Weights of a small segmentation model: arch preact_resnet, norm batchnorm.
Rows from block 4, named by matrix and row number. Rows with one number belong to one channel. Each number is 500 + 40 x the weight over its row's rms, rounded and kept within 0 to 999. All counts start at 0. Numbers have three digits each. After the name is the row's rms in percent of the matrix's.
# convs0: first 3x3 conv (model.blocks.4.convs.0.weight, 192x192x3x3), inputs 170-179, a 3x3 kernel for each
# convs1: second 3x3 conv (model.blocks.4.convs.1.weight, 192x192x3x3, transposed), outputs 170-179, a 3x3 kernel for each
convs0.80 104:465469513437484512505500487511508511470552525548541562428452521503491453491509546488523480479443461529489528495487504467444516551505510449565559564499496497510460467444507540461494568505566491488563459560519470484416438562534555504476491540505555501489567496485557457457
convs1.80 100:462424479458548473482414480552521512454505582510454479452490498524449466465568509492437452480520517492486525538542529474520532497543528533454554495505473540532530503501512492476433489463501479494478545499479517481513553439502487510544425515546541497551493470475495494519
convs0.81 094:512497475497495476461457504570539498541508492457542630539473484477512472516480475552495501539565445493565505452580470432443463570543574532511521461480511612533465564463505487456442478437498531562441512539501500514518542548498507488478521532472530465490516542472519491525
convs1.81 097:465538470522467498468517520482497492551491574534491534541489500424512504500480392391495503586477522476520489500481446457543536490455478536529485440505530519513532426528502571550496557495504514623478511487551444487490605523445574505454567460455440545569557552496467595467
convs0.82 092:517494495504525489410365482598534418483497459466493410506544548505533587535477526447465479519489476494519516520520521499536460519531437554437511521480460487502535540493459565450461472430429501512497492466453523443475479508485542542505483500519443506569503502521551506628
convs1.82 097:461554580491597547562529481527513391520472435477506422513495521451523545561470584488464477504569523418510521543467505487524449536463511500512534524519492489497508505505441473568466461469458508521463491478482497490511455557513488511550480532530477506493460495500558432522
convs0.83 090:437481489503585543529456463488492564494561581463498522517519520513489424496494550502541520522465483484491473450456498555496565451441491493462464438478515493538535496447420454518553525481523517536517479472547472513528573493548505548477473491467520491513471416450483483490
convs1.83 087:517491532490500453499541524535460524470491524440512512448487445505575501409386418504541509548484416448460505531474481506524482568533487455495478447546483472471450522508577449479570525503448466407502460450482516610425535465541456531451421490478482460525479529467446471561
convs0.84 099:452417485467476527477513519499427480538502457536518526462523442506462576440504435476538551597462500465561531492515470483429535511488488532519504518443476464427485481447501443509532522525550570505503510516534478484592459511501496452527520523531548549550538513483507498525
convs1.84 100:479519540544510449524496471482414448543461544508473480503527557501556525560490427497535505473521492405453526541553431522510508557544528480496492501562507477507454458539478437463553398527574547480444471505483510477529589489457524449473457447493573516569490476488451503477
convs0.85 097:593532514528565493471484561503474514471511495488515476433501543530493473511569461491565484501474478483547427485468509486452625490606423518465460515488465517500525456477488503474468523466513552538500543562530534503519507536506532561537480403561548488543474481533497468467
convs1.85 100:502526505464515495583519464563497512493522489514492529523548462515522500463406472448486468514569513498438489491468539459563494494572543472545457524482553473488463492507438498517522514510498502497505580412494428454440495531501518531519484449485451581548467530602508514495
convs0.86 109:568541439479431493466535489579504523479538484443458485457479461427480507551496491498504513495429539497497525536493461507476511494470495533461589595553538577418469495437478471547501477507510479468528467563465531494475438472498443546493574436520506487492521422532475523498
convs1.86 101:524484419499459620504538488454496492549521513552525438513465413512503422490458501410484427469520494529551557526446531474450464486482505435445479535577419484526516454425516487465521490524561576442513517543521464534536445469498436545520497560503520478500507476512466489569
convs0.87 099:523496449592532517491462466551525461510508412511456519483462532503507485518552528479495529522534553477531493505495571509551496514491509510468490434443507480493527502416486542411461472448490506448477512441442555465465485486512536476451580422488561535391509531439520589448
convs1.87 101:528520533488471532518534566456597482533469476467519492469506465510503482483541475540475560538517484550481522476486545466523527538518539538462465539543503465460481490553453541494430541484486483512509514552558506479544424485446512479399490465482456515515514523513486539489
convs0.88 096:520521462539493494569514504515485543554485418512534484462415448495501457502461490582492512491501517546539511426586505465477497451485452537455513546512473526483451517512484433523549503453417468541454457472493440521505458484468402516541492457481473497456459388549517458535
convs1.88 094:527541526535449450444489450513527474553491481556560502473484435548533527500454444528523422541597496515566431594608562475478550449508477520573562517508518501467462458528525453452536492531532499543485522548474549543485576464449497471473514483571527510471427551496519468530
convs0.89 102:532493493503490479531525459505573515440537525516466541490509462452473522504495500449510446503510524425512587405467511468503455568512503480558466532501480512503598507440455532440534555529577496515476481413551459426491490514564518537495508456501538519597511551552536520451
convs1.89 100:484558542546463511469518557470589521497468606500469556536440497447544480439439439460485547463453512533491565556521494516487559487535552474540509509563485553556504497595482535493426480413463436482528511523483481465528495501458468557529501460458470468485445441462458546478
convs0.90 101:565450479523545489466481465536554428476581505539489522456479486501470520530543487434478549529517473520482570486564537515473518506508500531471434539543496553479574479475480538473457550512532507479506515515479536446512464528535461560527511432511471398519586436514568583450
convs1.90 098:461493516514481437513499500484551492521432526612459473521499597520549575453537504531515434493574489548483559577442497550552477490532505503437505578454543425560532509520565422490496498539446443534516494519523492477520529507441523505477480465414524522532516522470509434498
convs0.91 097:649502476481514561489509444473504525397543404558525495523464482564550532594465595575504523525476488483482457490491481447518445511456550517462503510478472464472505535486546534435568534451503580538505519478501550583555480521507458506563507437563501585538448454431515499477
convs1.91 096:490460457467548508497455507513459441517443602470462543520523521519532534539527575484530461498511532478539476467526488535481503462512534445492535503472509497482502466581511480574527525583575507473477482507466529481437458445517496460432509486526517472437461498502471432511
convs0.92 091:526469572548498518617495525560487502516512528565481460515459463450546477526513584537562520497498478465511488523538477519516426586517492466518405486556526459431499425512423476538463427507413553509472527535495512506527450513467523515391501511613542526477485502538468588598
convs1.92 098:404536498490456522468519470496517516440524459460569495506479508515570511545522490506496516479424560530424522522529552505520465507517525511558578462440442501512490484520596493524496455418472536493509494523495507556438480463423535497461513464524490501459507490480512479488
convs0.93 088:543504441586450495485490438410495473466565518596502455578487491555411494432429541470542538505505503458468519376481507512450585503508459595432510520424510547458465461465457483474533491407559491485514484527453489422470430447431525533482552526481491455545489516550502504577
convs1.93 093:513504495461514468453491464471536485441499488455565482448550534498598552514553425438528457498484471432511515521525541432538519458500566540460547529553467493534487444522504484509529552467539451490605491559551482651493569533466503482446526525486525480497509483530469497556
convs0.94 107:497474515508576481523483443451522553505524457509483493538468558486505461440492466483464518543548467480511528474552499470470552496528459425458550483488411444536490508494543592497528466520514553477480468512466569491513512500522482567511531493531473485457440484545556524509
convs1.94 108:570454647428517490457403513547491427524580489538563566500480486546498507408528448498456521548495444561555432517500556473527471462469446484493496558447491468473447480457501524589583510567531489521470493574569529533494559469453497469586537551538523493454507493459571489462
convs0.95 091:533441486510522568533543505466470455562508492520485510506516481328508496505430492474464436509487526465464518486520532415502467518478517440539474505492534554537500538533559495435463479443508482511492517514578452499530445537570434437500508451476523470575453504570485489523
convs1.95 097:509446430442464480468556536490521481526485494549544490573489439442384424583474433445509521470477510545506469560523532515462518481514536520561557450489420526472520445493509495534406483450523481444479476520525483569506503496515468535513570527605536537479563574547463472470
convs0.96 091:432520473463462497475421539494537497537478444484494495509527463542453545559470527478506425535546452457541504479587470462493541471551504488509501535527514454501537519478507466531505550531463499486506513520417484501492562460382556435447456526502549473525491479541552586478
convs1.96 095:515505442490480486531509503480460481588492482470547542493494517466510517424491492577528507522567521565512517452481561452473507501522517466520538464506479516517518546493421529463467562535459469468460464517501495525497439457485515531501449467473549413514510500490513513534
convs0.97 110:526471481535532479438535461544497454459493546508536473492524543480541431503534511445524523533527513499544543529495494429488500518471492455522396436526528504587526542500418523481477581574472467570499507512522482476484518494520578467475597465566499516466513477451505461548
convs1.97 107:584471530493546450463471460532476438526538453597472431480512499568482542489481589474482556558557503505534464534458424479483518504492474479463510517537480481403421485469517524441476529504532443594525553497521484321515526546452523497451534414508468555557515548521474535518
convs0.98 106:504548563534569511512429446526514524458495475487482480526461534478474470527567533478503534462533466494532555409475531552488515482541492420523535518531541581555500557496513538495431506480557589481461499529467561525452513481490486541434504459495503513495508420464469477489
convs1.98 099:487570546597524480511538492585514535494493587534480518462525466548471531474464548507466491574464553453561445562475537500470424549545463557529506507479351425402505515520490531523506541577456569498518548517529472475542494575487500474513533533459478468502466471497500493459
convs0.99 097:468499543519457472560469493577520463479476451502523536436506522487591654543553452502443519476414448480534466474490508531500543492465457451493470487523497533473465501553517511537442528430431460489461528538470507542498497529484559383572513441476617484483533590486490576472
convs1.99 099:534529494593519504475454482489555541532488515540505471605507420515477497479497530497385499440499519466504511519512477506516499529476537495508429520478403527451483472509491602459453503485604499454522519454489540545476473454471507559517539551410510486568570518437544551459
convs0.100 089:527455484503526511573590400528491484450554519456519562549482426478536498547504510512397522550507460485441496425552463531473503524607450474502597581547539488573437466439521470448461476515504464521469473452511479432477579512459547512523495490467439496508503491540449463483
convs1.100 095:612466451469519529452506525462519539484491537570515488476515454532476555549489475527581517461494486412519481524512480517489558528470509537479534563502448508429508535516478557500436439477563495496495497542461428467549523576453573612484459564521459601506496480519492469505
convs0.101 104:508544463440512555468476495470475505514460511519544436501437486475492440540480486472458468522470535474505508494508483470523541509490502461444489486537509485429456476507502480525536458511491480516541486504547458514533476458489554467511477488479550526438400616506456519549
convs1.101 109:494537534478578555492519415459461488489501473497485517536553543441515551454491522533564467467502578542458558523502513509437521481524447491539425501486487480452512455527481456441531480445465483534509506518514532511504496475539486535505522551449507509400539526460468461510
convs0.102 098:516471435473470534491529476476473569510443456481518516544490458459539546450453535470530522555460521487503498581522553535451457489445443505545505452479513461564482505518514460491460495472448472438513469545436527510489567559501447539469599465532542444460472568614474501421
convs1.102 094:470491453453560424485477485519545544480520529462483463428551574394490497545458479484490543497559548473538509522538496532504550524517539491437433508523563435513496479492477426526455465435488517458552504541477542484443515591498514519511454496513475467553489468520574569462
convs0.103 099:488507555588503536517505509517522500476498499520479518494441440523493470570551525486519555495491514548428543489491477480512514509530482448537568479530473427454496503454581451476589542548508512523541542588462456516497509500505554526500554475567514519488526432505496507442
convs1.103 098:492536550482472529557496575539465449475512463529509517533434429522515572553495469441587558508476444522428516540491449472479494478544519514429504534502466438509514480599510466442429512483487548492488474493498477512540478531538461469563506459510421478493516431476505536500
convs0.104 109:511416497509411528520503434529465476471460515413531473491466541516547496460489474475512539498582482519511457564560488531431472527459482433505506473564436544576464481434559427517511392451546525484512480501535513457563450480527502490466529501508489487447484508513443497566
convs1.104 101:522532465577570447452518585504472495445531540455470429502478531402464563429562509499446523540443461479543507468515480507519451551461472503379506483520458492469512541498438522539511523508521502490505547501525518473492503419589435518470429445554449451489470499520552573500
convs0.105 102:500517467449496480522570452486514515546513479429497530478446560472461423570547492491488491477491472498463500459412412560523576540497500517508516545465499528555515464521542538577553517474568504470511548481491460406499486475430493490498542412559489477534511449549459487431
convs1.105 095:514506470549431548522516523509502447463515481538561573531517509492509507444560514477613515454529464443468555473520492461481481586534533577607550528481449450461571476530533464455543464521507458497508538477487463493563485536478532441496495583455592445575472510487481499524
convs0.106 104:532466455564446455517530432532557444570474503566570508560508548565504518548496484530528475587513499569464469491459428481556545509456481504578572533482481563483470572424451539496506508496421502545541500563498482541511560540545496479482509524508512531515564526503534487454
convs1.106 106:472469444521492444519507507532494545515500512592441516521560434558521356449483455559513579565463480560575578527483538551501523490489546550556529555538495517482487521493578550454418552524425502471564491506507484505555578428537427477437475528436513474549502520541457545432
convs0.107 097:484536519493556518538507498519468535512477523564464378527468492534510502467468524477479572516495532542500471537506467432501485499538447475405472490521536472565484459476524435504536443492490491502543477421491462457480477464508554459527458563530503501486492536506556509397
convs1.107 097:435525488483503523556499403553577510571520561455498549481459523551595449519480519407500513518514559456513504547477517488503512488441508582492477492586540399496477489472525489479563475521528458491495504472487541467483464488545475479530460476548517461413491410496465452485
convs0.108 108:498497480565529395575504558452480569523510517554545507485539592454492522497454512436459511493564548479555482515494522463510477454509549438548546516541481521449490489492460496474550592501492500497516465468471492462533573453468525477546462596473501463551472506468517483523
convs1.108 106:556503452511453563466571492534480545544519494521506560454496460485473518477461499540445468531496507489505487425507494477432517523517462438468465530510466520462486432595501492512422453535495415504565576570488520475518511443547410477539527561466454515509441595471470488479
convs0.109 098:501529495538428495536474449495447509522547497575469469466534528472495449487488519493519491490452565542527501443484464501511486473495491466458438563501508463477462490474420519489384425479525574565563515506471520480516512483485486512522499471518494485520537407484521481488
convs1.109 093:533514414449507532542546499516492467555518564478520535459515553502378492441583537541483486436541457555527506558558553493506516504552500557547544521531522515468472467465529560549576447487475527479524482499469483513464511516540489583554479559429513578555441491485523464510
convs0.110 099:463484465516530504474481466474464530530559452524525541529504468502559483504526506465417486546522458511492528525483560451380493486465487571544460499402378464495442510511470461534518491559601472476577524477534502540543478507452463505476502559506476478479492507520437631574
convs1.110 098:512487522494456494541505508496519559491489582467461549476459441500497523475478538570451519572437462544504475554529515508504486460552535421498500500504468494520512521538565547534583530531562485473498510518505465492455467464511480515464524489456425526427459451442498537445
convs0.111 093:506496492495494485535450497434499480534472465497519480450516465467424506512520497473539498481467560433503459483511501538591480514474559532437478456473525497466508496463528544483529538529428449594534454487426458506444465493496505499465485505532484505498458531436472415448
convs1.111 090:495575539485484560477529482501599514485549494477513534447503545475453453469466495541480510506500420499444511487569495533507447472528490495513412481532435603468509496450544459482505448499440545494543559506557491430432554482523591454562496536585446552479556502489509494574
convs0.112 096:518508526499460470511517455601468516521525461475521553470482420546515477461477478500541465477538514515525408508497533450504414521473485453513511503515476434470481502524489532534494560387492536525533532501516487555558529434483525519504445516435459545520579539485536473530
convs1.112 096:467482602504514439483524507525522522505525451556566505587578600488525477456531521522577482512541483423476532490502486517458486492508488537497519566512582502482467436536538449489453519495541540463515502529573507503510472500489505535495445553433441541455524520432523517511
convs0.113 101:546492448502442454506453497445493536458516504470458472457454460561568545539648440501573457556555499461435433506494501495464514480516524526572460465508519491481503507495502515491539511565542460507521477514479501487479547515528548489552509543467495505513492502491486491585
convs1.113 105:491550569548582488583444417530514491515515460458486469540458544588511419525617501543483446502548541544499492470527505485530496518503539486532464472529542544492473501520475561520525508410439425479527495433531531466498511558462579573542540475529460500541533451494523457486
convs0.114 110:554596479591586458598479425484473490458392490454501500577546504550488468477480447554522461506468524486526503455524517532477494509487500482602488468478471527510474478545438542517475494446512557514457481556501472523540444510524526528509501536540432472566509524507514529529
convs1.114 101:441499489551505480484474525516488497504524560533475481581471558564501434509452518579462595482574576501504468508533456512446479487500490465452501433481471515453404480458495538523465530533506507428596486494494499540527458478485555466535557560451534452424505533464513496563
convs0.115 105:583539532480530508492543424487439524491460450402515455522538523518512532456512496551538536516506505514362429493506554524430524430446518491583524538515580482410485452486443507510440401451538527532459477508479461518488470451507444449524492510472498411495517521438511493500
convs1.115 103:468527454566539551558499549507433534545538460515501532435494568494479536570538530491514513538553421569546497514537549494553547491526489571511528491502540509526562474493547522529484479476462522564484526546520454553493460536455580470486487515497523507510493485442573488456
convs0.116 093:525502499479419568410526491508483541448506500509495479440461492519568529488522515464478524501456580483523534491529466482554512556543462539481445526539517478511452439504545402426507463474438421474488503488475418561445452529456519467466495456449493428500525533444439570482
convs1.116 100:575438528496550560453578434496490529469565440462627465448412492503503466425482474495485488429597477477455569538474508434527543485501609563514521513494512475434531516502442469494516545400518457487561445508572435538493430529522516470437461598498503493569524406540486564413
convs0.117 104:503477488557564505494541553527559554535524470530556567477525456522548487500522508515393514471539513504496509514506519512538525497556497526591464530549517457508421560553531516545528521573479499587520471544527474459467441533513434511501454468550546491491527524527517482396
convs1.117 099:586465456542499529507475513516480467586556496556442513515402494529456513516487494500548528522495463482505584506481455505452467552510479502465499439442445487528547479440500497464423508529455534482514459516442450430435492430460498465465523445526535433399510387406517445431
convs0.118 100:481491483540509443565582484479428501506511524557524496619625513504467536504497476449446521506508470473497512514522470508474486584481501475528578517428491474555461468420489542489445535538445570514488502500488462538531420496425496501521511482564516480561484521509517495540
convs1.118 101:557526455487493511473475500501478462453439531580476447387444549475504487576490548552555519529495441536438469506435432465462441499464515468475500549518509529521544454509509559537548506502497516545516479532510463513532438468467485485542503449570551486548572466549546437499
convs0.119 100:450514508440449491570481474414515526449534471543467452455472482479508488511444533499519515488509449444545573553476541515518560478497507481524496557452460527468508541473534500468487451541420537529581524464500497481429461494524490526424488594537518474509517487508464476433
convs1.119 093:504533465534544561533493479519505433501509518552423508515513479508543496524492533521501595594469476472564550482550547434474502486529486591515487504557469478490483546459495518526517405535503538506469540500479515528515398496413510518471502520497513490486480523524531509485
convs0.120 086:477510472511569534509550504567522468481516555493456614540566517460499503554546504497527535466488507502447463455420511455497506511517470453559451516516490468527480574550532545460526498557533528518505490475471507578525485512483536521509530501467508567455543492456554510452
convs1.120 089:483417504540539432553473491423547564509551507482481472471488498468503463513427534439475501517527468524530489525569505522492557571537486496551562476518516539541470471458525466547465501508417488487495408503477498529440529519485526439563443487518483491481559493486497461553
convs0.121 088:500539543511526518493471534480401491494488476530476456497493477452442545443457453539459465492468436551505457505481467506436520544468541521549562529565461542583470486459522550504443444501460526542535533499520482447489536547413498434491483537479452515518476475502512463480
convs1.121 093:464543410501441519501474506516510463493542533477496529501521549465492601455499448553567545468530474477511528596561501489576539491568491523525467529477525420499516531545568457493411511415522487502496543490515486465456513507497504480455507419542446574536471462524461477495
convs0.122 098:514565590578523480488559489415518486442445428506481490555436531514510555433507534523473529439475523457473465529407488529532489476440497480522523490493602508475487437533470557533482459504501547518492469522473530467470453562481530493535508503529494539491521574482516516526
convs1.122 100:507488538562592565537524561499485531509379517469505552511506510500547513419533473516519463514485511456469491547493535497497485507516450560599481499509543513484480546443502540534476533488473528499526511535452518607503521483497573531405435429489494528545512579500517567557
convs0.123 106:511477517548524495558553451513560468517507469497512495509540531469500481469450512544426497568561453483449594505516472512464592493491510470436494508515456471454482505474474497545490409446479529515492479495562509455530465505481538453463532481547539524468555541471511477505
convs1.123 102:447452505522510568522556525453468529499489508528464457426536474509458447493520500524554579564442510534582375487480485459507522493504525460481456485498515503518507548490542479484512498591499552564483553490441500559525514552462543452482487566596463555570469563481526478479
convs0.124 100:522486546562493486487488558519504496553525550448516467515491515520480479525574492512474465496503518531557514460436459551516534470511482475516444581557565465472490518537539533503508525475519474533469494513515404490527509536484478514560511497493512494490508488437504412434
convs1.124 101:447464538502550500500438460460473505489492460482483536579440477596450578489470439528509486489565497495562451545489498511538500520511477556505506475513509532455491528533467563557544440495546511471561462522499532460516506512459519516463503562447520513461551445472554387523
convs0.125 096:562479498470513488492490490491484433515444445552460426416468529592521485494490509519488536490457500464484441548440561492539551500488502529475483517569570461533502438552486508487519528459501529493561520457507471494516461466515574457493518490550467438522411569480501425510
convs1.125 094:534512471512493532569555543615442487603457494570478413532478517506486530538494581471528521575500537534514599546466451435483526503494460565492480501506494488508509488552464500526457520492498492531528473475569506544421484529439475544534499531453521419479463439531522477544
convs0.126 098:559368394531510544524465482461493489475465535517482452516529428509476554499461433543497442497520438507557487539563453578547480457521483548484493511480477430413464527481512479471529518560555429486512513491503544506580500515460490557513456454601609569467547549527471469535
convs1.126 099:486605479482546498451567500530541514538433553567573551484508414481525594533514558475456493569432441516439540481484518571557496521493570452416455482472415533534523556489476478549514554490480475502414517503470472456498482448515538408545516505539548596517478458427505483454
convs0.127 094:544471510487485449481524476451516542510511562531555500495518546449489454475490451530549528482546480551546447547522469564470473450466480428536572539451482495556487398515561443461507467590537484452499424531566446434498443493468449482524467537494561510414470504493525481488
convs1.127 092:461526511535511491449477477518474503483491516548507558582480479483568565488536432576499531492450498473489523530475573534509495575477491509485470402463472487499483484499483405506494401598503489501518552540531537589483442360513495523503527545499457564537468494508512506471
convs0.128 097:486461471466451524460460485481488487559581473481527524412459377473557529566547550496556551491568507477579525531476507543502510520428518525495489462486431410497449546440444488489449488531516412532535478477503493425539510538492489574487460509510531567553515516518524532426
convs1.128 103:403478535471435472483465416440528533471516513468562469485497505443540579509480611479516523483451516565445503508485487503521536480493515492442528537483499485478461412469513476508498489515437532475577593469542516528490452493492473415475566472490615499487554530529519484480
convs0.129 096:411474578548456514543481401529500536491462459548501524465474467579543521485541520481430523437525582538538426476482523458540538547404475449533473553524531513449431548449511540510438487473420565489548493513529519473520516408512444498538514493568538537480492461465486435452
convs1.129 095:537502505400518496500500497525569501413517490464490449379471532499509473487543545567548488431517535499568462505499482469547545474539480497429499563470466558516508531507499511472481483543514409480450510491451558484494485581470505492461491530517481611529498507523537485518
convs0.130 089:485475514559488470496555560496471520452520538474519560534513485475518498533540528522450415502587473530525472479509427491475534461478500450464433479485479523487523452463602483477517510544484527532552466528531530541536447469481500486387419405459473581485516534482469533465
convs1.130 088:523547457517492515495501413475558499563474553537505544473436557525527456457498433500480552498451481559496521565524571493557525498451514474428528515486509465482500556513456506416473563506455417507512442490447435482490431489486479401518464520441439438510449475591567462517
convs0.131 098:520464472462537486512543457412509568446453534491475522465504531538496499467448441625527493480515476475473455518476486462501515501538504478475449474471522525498544445537539578470530483431539517518525490541433505516491495535446514527567463545432510468467480489561489457503
convs1.131 100:471520478402507468566502572407458508420462569494510542491405493424539455527494545470400481460429451501430483514539538518577470469518462521507515574530575436491510544470447485570452549541542506536538510485462510479404485490441426513500524479518543485486461534487496476487
convs0.132 094:445540465481452546556612544465504487488509523535501540498424566523501468506497467494446499481454514620511469453487501508553495486497485462499485490537564485487454504515558493559552544521518490582585445499496467460484448469511527500544449471507462544500561526444576574506
convs1.132 096:520430463458578444551548481474503497543492513551493433488466467496552522507485487509526420520488575541499517562481563518451438486495486460471525465482536547513572571574566490518569468454495491444493476456519456529534515533481499488476527531509470538420523453440487440531
convs0.133 098:510526505591540396459535534528504575562558512444522533507453492388491513611431463486497407514575517462524475511458509502507532494515515519625606506434488516524479511486461554526450477541506496506426465499524477516517495520493531456499534547407587503470587487461471607489
convs1.133 105:508474543576494473451527514405503517519470553492466452549578484470444529442572530458464542486484443603461441558466517437499499456475482510497532474477492459514574550433518467414437523494493448500538467470514462536523531485447610475370519533504565470526499537480503548415
convs0.134 114:547461448624440435571542476483450467522513460524470540524486546460467545525468511465431566551474482504571502455494498473533447499518517475454563594490419424553547461449521536478457448475493519478511490465437478506525423467499527522485498405521496480575502448479519458452
convs1.134 110:476624511529508427510468515540485495510430496567551500530452448491520506516529451479539536595460495543532501466564482571464420516480475461417429581495483490557475504464533532518418443521488458487449481479473533514478480533546403473495484478527541512488532582502424635468
convs0.135 104:509519507468523482400522429486516513507467489475492482495540460498476547573564477484470504474472511495517509429517521521485566512544509463521469517544492528511460507468523558564495533533470584522543502423509520562479516496443496470546516530487423535601506460501518514464
convs1.135 102:558540596555468554462533508467511444497482469519465519484545443486492514512486521473441461480528436498539523464496456468524471494495504557527449519491465541486537525515467559479471421508521513438489492501460474484475423467444483488454567517434547419486497509479401567565
convs0.136 095:495573520520532475491516485530481558436470493500437546471403486523405497418465582502573523432462503473431524522495452515535489459519485534445525519578563485445525467513477488445508467428457530466531499463521518496536587479364445511504439526554446440533565367430620428453
convs1.136 097:536517450545470462525498426488497535519494512488463418444458494542592477503485536447473485504473483553522461484538557533515468484530484511521490472544525527535527504508542524469463560405450478515459475493457482523502514469519513494528532436529484506452477539448530534555
convs0.137 100:472528527444491500491435483514534484444529526482508467504582481501529547528605538522580475469575460424560491482520486489486506541545508479505510459522601499603529513432550506492443491480503480519528470452502465516536479496481522502458551501520407606506436629492403588533
convs1.137 099:483544475506467450489485468451440531435475469432511502530626465553558487534600504537492501535506472594446481474506538505462522471408515497480486480518517518536559483572489445519451425493500526453498543467498475446501466514476491538487486488484571536441527474412475468514
convs0.138 106:539615547411503469534486436490527475488492467525450542499526586559556546442556547460501460548523498456543480459543526486485482523526477490435479519487509546504516549470466500551536512526497523496575483534531477466449519467482506502494433528497410504546468500584554456448
convs1.138 102:484416458489487457526535579465482437480485532506460511528471556513555481506541507526462585482431489531527504513498535482449513472495489510535527465582665468479434456488489462497555483531428486516510497448557441535435455477434473481537533453504471535485435440540461459553
convs0.139 118:586538475498501486484503525457480533555510435431585481491465509410495566588503553546449465545546552476518509476503471441522496524468520452537511530564467527495499542519490467470568485547522533452487506538492443538475548516467482612473522481518457453634511509517538589403
convs1.139 115:490521427563447441521503510501482510507502452464466514478472454382527532443504534601447460455492563524544519461554492481430579582512444500528482556439495476567488495448587477535559473518433411515506495432586473506494549566345504480434429557522579485505541475506450619482
convs0.140 107:503632506546658494466496546481541510452512524470465456466513528445568467553537521472481527505522495447479450525532484525569501482549482496473516517514435519511542450624560522600518512490496470503471530509548559521509537521525547497465478503440562489420569563452522543444
convs1.140 108:455482501523417448502431559526463535456478508491426511553550550484477602476453450529511535553514535524615528495486453480510502484462529534493520573523481460458503459485476526445565478396519440488538512460471500541451536473597474539523540481488544494502519510453450598440
convs0.141 098:497464533495551544452582603563505495554489461486544477519568534540588512471433446511604551505508474476475511496507451483458434468500468526562453526550530490464456507441530521526505515510484520535567563513568526545499502433478515502517541520481413433560471453423519485532
convs1.141 101:448502530535513537462497471499507526480526457471475466496532535612424519481458522458516534477471500419513577469485510562490547571514546484456486547491572523489510495457488501493462450465495487440473478538511481442562548573453416497499430545508533548524491470620414494517
convs0.142 107:388557501478567471472582478450529504465472557505466451448482458467483508523454412486529454436507569484460537514463500471519481477478531462530475471526490417440463465654510498536480467467533456462502553487509499519512539565535535429517508581529503492492522588487559559488
convs1.142 102:436415486445471418462436581511502455474511537463468512453468508416425537489476498447477492486544538495531361508505501498434548491550470483511507512468469488589541492550518519505481559477491472451464472528413439519566477511494475546484564530484487481492475569506533459491
convs0.143 098:536446540537463489450529444476566542461453446473509476473495471516493486512494485569511529563568540450497547574520490556517508523482524498521520509525527497531483521493504515498533478478620464461513478441465489500521476513495461508469498557457485492439514458491502520567
convs1.143 092:543527471514537547446487468490464483458544554521501515421518448518527548545589552537452515499481498523515489559496502562515500517494506393462484488469523515472488494497481516528414586599480487459531499474496488429508514423514569442485499472473492525456540470454503415479
convs0.144 121:468485526567487496437570517497495505490533454560526471488492470539521469548435445527500482593534496483547556524439489427501467521494513462427483521503487503441482452481571504508517497549527558487480433510470471559508588399496408518494442569535457530536569478510505464462
convs1.144 110:443418611481451499484487499428478497569490471529505474476498470547502411541471512434455593528509479542488517479457482464516485525441545561430486494530576482583504431565545524495441457456540416476545510528547544471438440520463440578506547394551487475488541500462428482549
convs0.145 101:582430464479513546458477508465501516477530505483468523549538468500499472520512468557474452478579538439470544466521496498497507528469468474401447506574462552522552462524565475515491500571485584539570515450519500449437449507545464475458480478518469529461435492457493499438
convs1.145 102:522629526546471465431479476438482485468436519458479494532509487454500427565534475553491535502452427500537410454527511477490512469500506506557646527483433571474547545478502567467463566502517465490457470523548542477514494510445517499534494505534456473520482437464534532508
convs0.146 109:522521510478472511501478514543494530496529484514482469428543481467438590499482473523541498547554461446491467521526510516539511530445497447476535405527471506527507463556529467497558514459435474403524501493449485512509482457468472556533529463448481541449540480470530536536
convs1.146 107:492519488491566498575525479524469471474512445536495496452495396507505500511544600485473410419500505556517446503516445504432420484472518456449497503514555387515446510483480491504481517488482495532491485553468520475497528505464476560519501423544517503398553481422502469525
convs0.147 097:558482493570532461429502434550563511426410483517494500555531506522415450456506517492544528555518516443477541507495512414516485512505557525493524538520437528482501528482447478497484495462459570531432513476509553496484564469462540535460456481448492579518556492472533501500
convs1.147 095:493507527539466442489598500457516507493561552480482512522483475572538484457476532524478515460531503451512463451570499481481531560525518447533434561528498483477413516490448505476505507447560512529489483511484547561467486562510557482502545463409443582560543465581527553511
convs0.148 103:588528554499534459599499499492497499510548499474466504470538493496509510519466409472468524536524532473492496466546477443588527500470453500528467531542578502485467554549510522476538473469432486409521554516485541550409494548522550483532462464493492565563538417525468540492
convs1.148 096:453517468486542569470554531507501550507465522482459515566476486533611504482492581552504442568504461518540535565502512533526493504525465517491488481475490534512479543475466551490493462468506500476534410471492446492514570466440480530484477581580555451519533589511500486534
convs0.149 090:547551507537512447462529530490497519517504588553529567479465511477443465474524503470571465480501487450518465496572496480541488502466531431501486471539515490481528547526502532525509466474511499518484491556499509496573535553536471495600396424465449525495464442489523524444
convs1.149 093:447523462492520526470472460508540496548452476467524474485461516550526441503527502489520516455477527514481513476534403542520489543465509485480533535517540536513568448521532420495539455506569483523506499549510478487515528449449510446480520473509607493499531515506493483484
convs0.150 102:526509470577473429489527433610480420505491483465471483518488592543496498536540536548489633514474461510486475533527460486494474455496475482555495435499555481511570511533451513473498492553481475491527497517512460455484514503525503524489478552483557486505527549504558445446
convs1.150 101:490444487433565480438487509528576508519552500457549419568513540606525559451608523514486431467523484521444554525492485472553514537484549437478444590555544532458477520493461539560508582516580428552518494474521456531513515558503530520501432557482492554521455445459454468612
convs0.151 102:498509481454496539437522527504550551506461501492513505464514482451543499560474470490465518541406493507423523523519487501531496557449466477533524521516478455448491451543502517502490519505507507505474490541497523525511428410569473497489479507436472456582434468567425536549
convs1.151 101:537472525563516514470476494458467544567472536521460473500535433496504433486499525560459567459396604479539558474474496472474468522483486514510542503493498420482457569529436501535442516495526546479455547522499558509472530491471511556447515520502542480463490525416452485440